{
  "model": "autoregressive pixel model",
  "dataset": "microscope photos of single blood and bone marrow cells",
  "horizontal_flip": true,
  "vocab_size": 65,
  "norm_position": "pre",
  "activation": "swiglu",
  "fused_qkv": true,
  "qk_norm": true,
  "optimizer": "adamw",
  "beta2": 0.95,
  "eps": 1e-06
}
Rows from block 3 of a small autoregressive pixel model, named by matrix and row number. Rows with one number belong to one neuron. Each number is 128 + 32 x the weight over its row's rms, rounded and kept within 0 to 255. All counts start at 0.
Before each neuron's rows are labels from the 100 images, of 14976, where the neuron reaches its largest size: "top examples" is what is common among them. Only what is clearly more common there than usual is listed. The data: microscope photos of single blood and bone marrow cells. In brackets: how many of the 100.
# gate: MLP gate (model.blocks.3.mlp.gate.weight, 384x128), inputs 64-127
# fc1: MLP up (model.blocks.3.mlp.fc1.weight, 384x128), inputs 64-127
# fc2: MLP down (model.blocks.3.mlp.fc2.weight, 128x384, transposed), outputs 64-127

top examples: cell type: artefact (25)
gate.259 [187 119 145  80 133 123 161 130 166  93 122 156 152  91 144 140 161  97 119  86 154 138 152  87 110  80  88 107 137  61 107 104 142  99 122 121 158 111 132 184 154 135 114 117  53 102 148 174 101 128 137 111  75 155 122 108  94 129 182 122 124 117 121  91]
fc1.259 [131 124  88 140 119 151 195 111 152 182 103 128 105 139 100 109  92 120 128 143  95 126 154 140 144  49 150 137 173 115 144 129 180 118 127 135  93 136 177  96 103 117 149 185  96 177  94 136 141 107 162 115  63 103 144 182 143 189 186 101 152  97  70 135]
fc2.259 [131  94 189 145 120 137  87 112 140 151 144 128 126 145  94 108 145 132 101  91 117 146 105  76 130 102 128 137 140  55 129 127  97 141 114 150 100 106  91 105 139 145 139  98 148 104 113 141 131  76  97 116  93 151 144  91 101 185 112 165  51  74 161 128]

top examples: cell type: artefact (38)
gate.126 [171  97 162  82 146 155  89 174 137  74 154  85 115 126 149 151 106 125  85 126 163 144  99 158 129 134 110 154 144 111 168  95 110 177  67  84 122 120  73 106 102 163 123 134  81 138 102 133 134 181 212 100 181 148 130 123 167 201 170 109 123 150 186 177]
fc1.126 [ 85 116  99 102 106 141 201 128 132 139 171 111 115 118 123 175 148 166  98 126 150 105  84  73 118 118  58 156 134 100  85 120 154 166 129 170 121 127  66 124  91 188 131 143 127 131 109 107 167 142 153 122 192 173 130 153 108 142 191  95  75 162 183  96]
fc2.126 [180  96 129 132 102 161  90 146 165  87 135 144  94 136 128 138  97 142 133 146 132 156 104 167 138 141 131 127 140 131 189 143  97  98 139  67 114 100 124 142 164 172 142 120  95  94 106 113 117  93 136 152 115 131  81 173  94  98 138 111 119  84 109 158]

top examples: cell type: segmented neutrophil (70)
gate.56 [ 68 114  91 135  91 116 109 107 117 152  98 118 146 116 159 107 172 133 140 151 152  56  69 115 116 140 112 101 134 120  94 102 174  97 149 170 147 128 177 170 182 123 100 129 113 176 103 140 141 180 147 130  89  81 121 172 156  43 120 116 127  93 111 122]
fc1.56 [184 173 188 171 171 129  95 130 185 105 182 127 133 168 103 109  84 115  98 103  87 182 169 113 160 127 149 174 128 134 132 124  89  93 141 124 126 108 108 117  76 169 137 120 120 106 162 121 145  96 117 153  92 184 149  70  75 151 110 123 159 128 119 149]
fc2.56 [146 130 117 122  95 138  88 160 130 126 142 112  96  89 131 123 126 110 191 155 124  59 132  95 110 128  95  97 155  98 135 182  77 130 128 131 110 118 123 167 121 123 102 144 133 144 162 169 148 205  86 131 149 130 119 182 137  56  67 112 203 102 166 130]

top examples: cell type: segmented neutrophil (42)
gate.322 [ 71 123 162 126 103 139 149  90 185 133 160 153 108 160 128 156 112  95  58 146 124 146 169  53 145 149 157  93 126  85 136 164 111 110 191 103 109 124 151 127 107 145 135 143 107 128 122  87 120 100 173 121 125 155 137 104 163  46 107 136 161 137 156  78]
fc1.322 [ 83 129 135 123 137 134 138 114  89  88 147  73 161 185 147  81 116 153 125 101 132 147  80  75 152 125  71 151 168 115 193 166 191 102 128 166 116 115 100  82 162 147 158 124 142 174 111 108  96 131 155 110  85 124 118 136 152 123  90  23 178 122 174 114]
fc2.322 [120 112 147 152 105 177  95 118 120 131 103 104 138  92 163 136 171 127  65 128 115 150 106 130 114 107  97 148 166  92  83  97 136 154  92 150 165 106 211 151 149 136 142 131 130 133 103  87 116 159 178 118 113 163 102 161 168 150 117 127 161  92 130 178]

top examples: smear: peripheral blood (98)
gate.226 [110  99  66 190 137 127 126 134 194 134 140 147 141 142 131 154 122  45 100 122 104 159  92 179 125 111 156  91 118 157 181 126 101 144 128 127  96 132 110 113 113 172 161 132  82 129 163 126 207  86 160 110  67 125 103 126 121 106 130 109 137 135 150 144]
fc1.226 [175 133 100 208 149  79  90 114 166 179 131  99 136 102 107  78  91 102  94 125  73 141 113 138 162 163 132  70 131 213 140 183  87 146 127  78 119 146 172 128 137 111 154 109 126 138 173 113 156 122 111 128 172 153  87 146  73 110 118 108  88 119 169  90]
fc2.226 [120 123 105 110 100 132 140 106  53 177 127 104 131 150 170 177 133 144 124 113 136 145 129 183 134 154 160 142 143 102 140 158  89 176 116 101  97 119 155  93 150 186 160 190 138  93 137 122 123 125 102 157 139  85  94 206 134 124 136  95 220 159 169 150]

top examples: cell type: erythroblast (43); cell type: lymphocyte (37)
gate.251 [110  48  78 142  83 129 126  67 158 148 131 142  90 124 118 167 112 105 152 143 130 134 107  88 105 140 148 136 129 141 133 171 133 155 160 126 141 133 120 114 161 125 123 142 158 165  65 162 117 127 165  83 131 121 137 127 114  66 134 137 147 188 150 102]
fc1.251 [120 177  90 118 120 136 106 183  86  88  86 146 146  80 137 138 149 157 138 104 160  95 143 115 153 174 134 136  85 102 183  63 117 161 149 176 132 167  94 120 110 140 104 139 102 139  63 140 171 166 134 100 172 112 144 164 106  39 119 133 139 139  68  99]
fc2.251 [177 119 111 174 102  80 114 131  49 206 102 134 122 131 157  85 127 157 142 123  64 162 144 115 107 140 162 147  54  98  94 144 144 167  81 128 115 125 153 112 174 163 106 183 146 116 106 151 134 114 135 143 177 104  97 166 138 112 148 112 106 132 184  98]

top examples: cell type: erythroblast (68)
gate.258 [195 136 147  79 134 108 152 135 179 141 122 107 128 121 122 109 113 146 167 128 181 124  99 103 143 124  96  95 134 169 160 200 139 174 102 101 104 107 128 113 122  93 105 146 154 104  47 129 149  94 107 140 106 136 141  93  92 168 165 173 116 119 126  83]
fc1.258 [ 69 146 128  65 130 148 162 148 172  90 102 107 102 116 129 119 113 140 151 117 158 123 111 112 104 133  96 118 125 175  98 122 153 100 165 182 109 104 146 113 153 131 138 144 196  76  60 176 139 110 112 158  74 143 136  80 157 114 121 193  93 135  89 171]
fc2.258 [134 115 123 168 144 130 141 101  50 115  61 104 129 115  59 147 127 119 135 141 126 105 135 137 177 154  87 120 131 196 110 183 134 136  42 173 160 138 137 134  91  90  62 120 137 146 168 189 150  89 155 105 111 131 160  97 119 149 121  82 104 189 147 111]

top examples: cell type: segmented neutrophil (53)
gate.121 [115  85 106 100 152 148 146 115 187 183 201 104 143 162 154 133 121 171  86 136 118 129 133 155 109 135  79 119 158 102 117 154 136  73 187 187 129 132 104 137 141 164 116 124 127 172 102 106  81 117 208 132 107 174 147 110 137  93 160  64 149 167 132 149]
fc1.121 [181 103 106 196 159 185 149  59 134 164 144 144 162  95 130 127  89 103 100 126 124 127  79 151 161 105 177 127  92 111  91 176 106 154 100  84  84 122 133 156 107  87 176 162 148 165 121 148 102 120  95 166 131 160  82 103 159 133 123 147 163 132 147  98]
fc2.121 [ 97 133 138  53 112 158 136  64 144 117 124 169 143 121 138  88 148 105 125 149 120 113  78 147 119 154 121  80 235 105 114 121  68 116 108 157 141  95  90 121 121 131 142  80 144  80  79 115 176 133 161 165 140 151 144 133 158 147 120 180 181 136  86 114]

top examples: cell type: segmented neutrophil (62)
gate.183 [ 98 156 118 157 100  85 168  88 108 157  97 145 120 104 132 167 165 177 168 122 116  77 129 134 135 133  66 130 171  39 133 138  84 161 149 145 140 133 151 128 105 100 170 146 177 123 127 152 118  96 100 150 129 110 124 114 164 126 123 148 118 139 182  51]
fc1.183 [ 87 126  84 105 132 162 127 137 139 127 126 112 154 185 141 135  88 168 137 129  74  99  92 120 119 142 146 124 152 113  93 164 132 118 153 152 160 189 105 169 137 115 110 116 107 231 181 165 115  54  91  95 126 116 150 159  91 110 122 122 111 148  90 118]
fc2.183 [132 105 140 119 130 151 134  99  72 179 133  91 117 110 110  85 143 182 155 141 134 133  99  62 123 112  81  73 148 144 148 124 122 121 126 107 134 127 111 165 134 159 117 140 205 166 127  95 103 134 130  94 122 122 117 130 167 122 168  75 158 104 156 111]

top examples: cell type: segmented neutrophil (41); smear: peripheral blood (38)
gate.23 [130  98  72 140 160 123 136 194 212  83  43 175 115 112 136 156  84 105 112 120 167 122 107 145 122 198  94 149  61 143 182 146 126  98 189  99  95 142  89 140 136 116 131 109 125 113  95 119 155 144 109  79 140 175 108 129 117 109  70 122 115 168 103 117]
fc1.23 [148 140 112 113 121 134 150 122 146  58  88  77 168  86 154  79  82 158 117 125  99 144 132  89 152 170 127 127  46 201 162 165 151 173 103 142 114 140 118 130 103 124 101 125 115  81 153 146 143 127 147 156  91  97 102 178 101 112 144  70 120 155  81  87]
fc2.23 [108 106 139 145 128 114  96 122 156 143 120 169 144  84 139 117 134 130 156 130 136  86 158 129 160 100 141 129 191 174  82 138 155 125  70 154 149 153 134 157 131 110 138  62  87 102 118 147 105 148 100 132 149  91 146 120 118 143 206 141 141 119 143 114]

top examples: cell type: promyelocyte (32)
gate.122 [129  85  87 107  87 160 148 144 161  95 121 168 146 115 131  99 114 131 118 109 140 135 167 173 141 163 155 162 117 118 181 149 188 181 126 155  86 101  96  65 135 132 103 126 142  95  92  95 140  99 191 168 109 159  96  72  77 145 152 118 165 144 187  69]
fc1.122 [ 81 114 108  66 124 189 156 121 188  72 166 145 149 120 141 164 132  74  86 135 111 171  96 108 128 102 111 145 142 103 157 143 127  95 164 115 110  91 120 167 114  81 170 108 155  90 126  84 154 145 169 157  93 139 104 159 152 160 142 201 128 142 150  95]
fc2.122 [149 131 113 148 146 140 116  65  83 125  35 146 131 123 134 201  81 104 164 155 118 139 147 193 124 147 146 113 101 130 183  89  89  68 190 121 117  71 123 129 127 102 156 146 182 109 142  84 125 157 179 131 128 102 105 154 149 127  96  64 161 115 122 117]

top examples: cell type: artefact (35)
gate.382 [141 129 126 140 123 128 124 132 139  40  87 112 136 127 152  93  82 139 104 121 126  99 132  83 119 129 107  71 170 145 176 131 124 194 115 110 154 131  53 137 132  89 132 152 101 223 135 145 111 177  93  74  92 190 137 148  68 108 182 189 159 115 114 133]
fc1.382 [135 150 134 138 158 126 109 110 237  92 206 100  98 128 175 133 105 161 131 157 122 122 112 110 132 167 112 124 152 132 172 143  63  97  89 104 126 125 134 116 157 145  79 150 140  81  97 109 156 154 161 149  96  68 138 133 136 178 162  83 203 153 123 101]
fc2.382 [143  89 139 177 138 158  61 112  75  70  94 147 110 120 125 178  82 147 181 137 124 152 139 147 135  93  82 125 114 180 212 156 123 198 108 157 118 133 140 105 138  99 140 140 128  87 136 144 100 138 140  68  53  70 157 174 109 200  44  77 166 135 106 162]

top examples: cell type: segmented neutrophil (87); smear: peripheral blood (71)
gate.234 [155 126 101 117 101 142 149 123 131 155  60 151 138 111  81 116 114 147 147 177 170  54  17  91 121 155 147  92 101 190 111 151 106 136 115 102 118 120 121 135 225 103 122 115 100 113  93  93 134 160 104 118 138 105 152 205 100  52 128 111 114  79 145  78]
fc1.234 [ 64 127 105 140 157  78  73 139 131 157 107 100  98 140 101 183 202 107 171  79 131  94 156 171 123 103  94 120 122  67  90  97  74 159 154  72 122 124 109  72 138 128 195 122 106  65 174 131 137 123 133 150 188 156 136 129 156 196 132 157 114 153 129 148]
fc2.234 [134 161 116 172  58 141  91 114 112 126  85 145 136 118 101 104 139 138 188 195  94 145  58 159 146 161 100 122 125 154 148 140 116 100 152 138 134  95 142  89 139 114 111  87 142 108 133  79 185 150 153 125 106 164  90 116 137 140 132 121  87  82 158 106]

top examples: smear: peripheral blood (59)
gate.252 [195 113 131 120 136 113 175 127 107 152  97  85 142 133 171 184 118  98 149 130  62 125 154 161 141 150 141 109  90 102 102 171  82 135 138  46 121 163  42 148 125 107 108  46 181 171 144 148 138  86 109 102 108 148 165 148 131 134 128 161  59 124 166 148]
fc1.252 [ 81 164 149  81 164 126  88 140 159 178 112 137 147 125 126  92 152 127 109 137 148  78 140 156  89 170 175 112 152 150 100 156  92  86 105 180 149 140 174 151 145 110  92 125 139 149 108  83 102  54  13 153 146 124 131 135 153 130 114  76 176  94 119 155]
fc2.252 [126 114 132 130 120 136  68 142 105 193  91 107 140 112 161  77 100 164 167  99 143 129  91  74 123 117 102 128 182 108 118 132 128 202  87 200 136 143  34 119 113 102 110  67 136 153 127  99 102  88 163  84 139  89 117 168 104 136 113 122 155 147 175 112]

top examples: cell type: segmented neutrophil (62)
gate.333 [ 87 147 155 122 112 184  48  98 164 127 108 139  72 107 125 159 101 191 123 138 106 152  62 137  92  58 166 168 126 149 131 114 189 155 119 126 131 185 121 104 114  79  80 158 172 117 140 112 148  82 138 145 162 112  95 112 127 145 140 142 100 136 110 164]
fc1.333 [174 115 127 104 148 138 103 175  73 132 135  90 144 125 125 184 141 134  95 170 137 129 167 130 155 123 166 130 126  63 103 175  91 174 121 119 130 102 102 120  91 129 125  73  40 126 132 144 156  71 103  79 148 136 151  67 133 173 141 201  77 129 130 169]
fc2.333 [101 153 129 152 109 120 115 105 134 183  46 120 121 147 156 109 176  82 176 174  99 114  91 157  96  94 169 134 182  73 126 119 108 149 137 142 109 135 125 137 141 163 156 112 158 120 105 102 136 130 145 149 158 176 128 101 114  97 123 134 153 122 108 139]

top examples: cell type: lymphocyte (42)
gate.353 [ 92  71 131 107 137 135 112 139 162 142 121  85 120 148 120 111 145  89  97 149 115 123 109 105 135 138  60  98 168 181 128 147 151 185 165 141 144 126 146 118 172 118  81 148 113 124 144 178 100 144 128 100  31  83 150 178 116  52 106 149 143 139  68 127]
fc1.353 [108 151 126 149 184 149 159 139 155 144 131 127 152  84 156 122 193 115 123 110 118 125 189 150  87 100 139 119 182 167 103  73 218 134 125 178 140 121 129 176 181 161 108 138  50 122 126 133 167 140  95 138  83 113  94 130 164  95  85 137 179  53  76 155]
fc2.353 [167  86 109  89 135 135 110 127 150 112 186 115 110 113 169 139 132 110 142 154  96 170 127 159 121 128 130 152 185  94 125 118 156 169 121 110 135 110  48 137 146 100 160 128 156 104 105 153 194 140 167 155 153  92 115 157 152 104 101 136 125 151 135 142]

top examples: cell type: promyelocyte (30)
gate.177 [137 118 125 179 112 146 130 117 211 127 124 155 121 147 106 155  75 109 138 139 125 110 116 161 152 110 163 123 125 177 156 143 127  96 170 105  65  89  99 153 143  89 129  97  99 138  84 109 199 150 108 149 142 174 155 136 126  58  94 146 167  53 111 133]
fc1.177 [130 139 140 170 153 147  64 123 105  94 191 124 147 121 146 144 184 147  73  89  95 151 137  28 160 119 165 148 113 104 115 126  97 140 142 145 145 127 117 139 105 123  80 123 124  80  87 142 105 145 199 129  95 166 150 149 176 118 127 145 161  89 133 142]
fc2.177 [149 137 142 115 120 143 124 138  74 134 164 132 163  78 161 160 125 133 133 125  85 146 182  52 152 104 113  99 135  80  54 118 138 126  75 156 119 104 101 183 119 196 122 173 176 118 146 116 135 125 146 108 140 161 138 138 146 178 123 107  95 157 152 125]

top examples: cell type: artefact (28)
gate.297 [ 56 150 102  59 142 128 185 138 175 112  89  74  71 137  92 130 162 120 144 177 104 119 145 178 159 134 102 120 155 140 133 148 127 136  59 149 153 125 155 114 130 127 122 158 170 146 133 122  92 111 111  85 155 117 126 143 119 116  86 165 118 122  93 128]
fc1.297 [163 155 132 105 145 104  80 140 160 115 188 129 141 143 127  84  94 112 107 104 147 151 119 148 117 120 145 128 161 160 210  87 183  96 181  79 129 156 150 173 134 136 121 125 107 125  84 118 116 111  80 111  88  40  97 101 122 142  94 149 133  98 138  78]
fc2.297 [190 147 147 180 159 166 133 124 157 119  86 113 116 167 121 182 135 113  92 141  87 129 158 166 124 180 174 167 101 118 114 105 102  96 137 106  82 124 135 127 138 179 127 103 177 131 111 130 184 199  51 107 120 167 118  94 151 111 118 118  87 156  83 172]

top examples: cell type: artefact (64)
gate.348 [165 108 112 169 126 119 131 165 196 161 164 142 135 109 108 134 128 123 118 137 198 115 149 142  86 116  73  98 123  60  95 192 119 130 108 154 112 124  95 114 116 182 126 121 131 124 115  66 143 165 111 110 164 167 145 127 137 179 114 116 129 124 186 132]
fc1.348 [186 166 157 128 104 105  78 144 140 103 108 120 150 156 102 120  95  94 155 128 129 128 133  77 148 122  90 137 182 169 208 140  82 195  80 151 142  66 102  72  98 199 144  87  86 144 135 131 160 163  95 122 168 118 105 155 106 181 143 151 134 137 155 103]
fc2.348 [121  58 110  90 112 129  97 153 118 162 124 122 115 131 159 176 136 158  99 127 152 161 107 119 158 112  87 159 109 142 132  61 161 193 110  95 112 148  99  87 156 181 123 174  84 141 120 130 144 142 160 138 172 106 100 120 154  77 186 133 172 173 177 130]

top examples: cell type: lymphocyte (44)
gate.265 [149  87 122 172 168 159 131 138 115  88  89 105 177  53 134 129  92 141 114 199 158  53 138 133 134  97 152 141 102  93 150 112  79 165 159  83 137 172 112 128 164  87 108  95 119 164 152 139 143 107 137 106 136 141 140  86 158  88 114  97 132 132 152 103]
fc1.265 [180 177 151  46  82 113 155 141 137 121 163 183  81 185 123  92  89 135 135  89 118 142  80 117 159 183  96 130 151 122 138 123 182  85 101 133 116  70 129 162  88 142 163 151 133 145  40  94 182 152  56 111 108 134 143 136  97 130 116 202  97 139 124 128]
fc2.265 [112  82 120 166 147 141 119 154 151 124 119 111 119 143 143  71 147 119 188 127 157 143 141 109 120 157 160 153 150 122 158 122 133 100 184 100  27 122 170 117 129  85 179 116 127 121 116 117 120 128 119 105 173  98  75  82 118 113 109 105 104 105 188 100]

top examples: cell type: segmented neutrophil (82)
gate.275 [143 102 135 141 147 121 179  78 157 187 151 127 132 107 122 135 109 170 146 110 172  56  61 155 132 133 173 119 130 132 110 120 102 153 151 121 122 155  79 128 186 151 151  98 125  79  57 130 111  89 150 145 101 119 141 181 112 116 126 138 134 135 189 180]
fc1.275 [ 99 142 136 166 151 110 126 113 124 160 123 120 144 110 134  78 141 223 119 124 151 100  75 144 132 133 127 127  69  96  64 108 130 168 166  94 140 186 138 129 150 116 124  81 144  94  96 116 151 150 111 186 124  94 109 147 165  96 188 131  96 113 183 182]
fc2.275 [108 144 115 152 249 116 118 140  63 138  71 113 170 117 167 122 110 113  61  95 128 159 140  83 167 132 136 142 110 117 116 104 141 137 170 136 141 153 160 141 140 105 102 132 131 165 117 121  92 180 142 135 155 103 140 165 164 110  99 106 154 155  30 131]

top examples: cell type: artefact (32)
gate.87 [132 103 115 147 113  97 179 121 214 130 134 155 135 153 108 108 157  50 146  82 214 150  78 115 116 130  91 149 141 132 126 114 125 106 159 145  93 106 116 128 102 138 133 101 110 143  94 124  93 204 103 118  61  98 156 103 134 132  68 209  81 136 130 139]
fc1.87 [111  91  86 115 125 156 158  74 127 157 122 160 148 103 198  99 129 111 137 101 158 153 125  84 160 136 144 130  99  76  78 101  96 118 129 134 123 127 181  84 157 144 168 184 130 186  99 110 141 157 151 129 123 142  85 106 183 124 156 160 146 178 143 103]
fc2.87 [139 116 151 144 114 129  32 122 109 131 141 112 104 141 109 105 131 148  80 155 141 131 165 130 143 130 148 172 156 157 172  80 164 142 117 122 116 125  99  64 126 159  85 125  90  41 113 116 103 102  71 144 203 108 120 115 152 132 164 112 109  74  91 126]

top examples: cell type: lymphocyte (54); smear: peripheral blood (37)
gate.263 [ 98 145 146  83  87 141 138 131  88 122  79 115 171 110 106 154 179 126 121 139 103 154 154  80 147 120 113 194  70 152 108 113 136 179 126 119 134  84  64 113 151 119 117 155  87 159 160 161 162 157 220 136  65 131 154  83  99  83  89 155 152 142 106 161]
fc1.263 [126 106 127 117 108 129  89  88 145 103 114  84 130 133 126 105 120  91  60 136  73 134 113  60 122 140 102 123 143 125 147  95 127 129 157  49 153  88 198 157 140 127  98 123  98 129 152 155 177 125 180 143 175 170 176 118  88 102 151 133 132 132 137 106]
fc2.263 [111 155 142  77 120 116 158  81  58 118 111  77 174 118 135 118 164  93 134 121 139 162 131  87 163 133  70 104 142 170 128  83 133 196 106 143 139  86 160 149 142 180 122 103 146  82 145  76 145 128 156 138 110 155 101 113 100  86 119 133 116 104  86 161]

top examples: cell type: segmented neutrophil (54)
gate.254 [ 87 139 190 133 127  86 124 128 136 149 111 102 102 156  66  90 229 161 114 103 111 124 106 128 114  84 143 117 145 169 143 156 147  87 122 130 149 101  85 141 172 114  86 105  59  77  96 112 119 131 155 124 159  75 181 167 114  80 160 108 140 140  96  91]
fc1.254 [136 133 161 116 131 129 159 114 110 145 192 130 102 138 120 119 191 156 103 107 102 163 135 131 132 113 173  66 170 129 136 142 120 115  83 116 143 117 119 178 161 136  65 143 140  75  82  73 159  78 140 111 129  73 161 184 158 144 140 149 136 118  92  80]
fc2.254 [ 71 131 255 173 222 117 103 157 128  94  84 107  90 154 127 134 109 131  72 136 126 175 161  99 134 113 134 167 123 127 165  84 124 117 185 104 133  96 111 140 151 163 111 130  85 136 133 137 108 134 120 125 145 125 144 136 112 138 110  93  98  81  73 156]

top examples: cell type: lymphocyte (44)
gate.9 [108  74 161 158 120 130  80  98 121 179 138  74  67 154  65 195 117 150 105 156 115  96  79  65 134 142  88  89 120 139 149  88  12 139 157 163 170 186 147 131 147 137 137 126 179 140 126 143  89 103 183 119 133 125 145 102 140 116 154  97 138 115 136  69]
fc1.9 [119 172 117 145 150 100 113 128 170 139 107 127 146 153 150  95  60 160 141 151 104 175 113 133 129 112 110 183 177  93 134 115 167 136 151 141 144  87  84 175 139 140 118  89  75  54 101  94 159 130 102  96  96 101 121 166 101 104  81 134 117 115 141 206]
fc2.9 [117  61 154 158 143 168 120 129 147 117 186 127  91 141 108 180 121 137 118 111 151  98 114 101 154  94 169  79  43 142 135  93  91  90 103  65 104 140 180 125 113 165 238 153 138 179 120 142 115 101 143 155 126 137 143  61 159 137 154 117 157 115 123 161]

top examples: smear: peripheral blood (100)
gate.103 [158 137 142  51  36 186 145 129 107 146  67 191 110 149  75 143 163 122 166 130 162 113 100 153 165 140 162 123 145 102 141  76 119  88  78 125 145 146 129 137 152  91 147 146  99 109 109 115 131 124 126 132 182 106 133 154 201 169  78 150 121 136 191 139]
fc1.103 [148 136 120 173 137  95 149 120  96  66 151  48 116 120 110  50  51 138 142 151 117 143 156  74 140 146 121 121  93 116 112 134 137 181 125 117 123 132 123 135 128 149 118  93 186 123 156 159 119 194  87 150 120 152 127 129 119  85 170  83 159  70  83 151]
fc2.103 [112  96 106 129 122 131 120 102 156  94 129 106 156 122 125  99 151 140 173 121 119 155 116  82 101 151 118 120 218  92 122  67  65 155 107 150 146 114 116 110 128 161 177 172 147 123 119 171 142 106 174 133 136 132 130 120 149  63 153 110 194  95 144  83]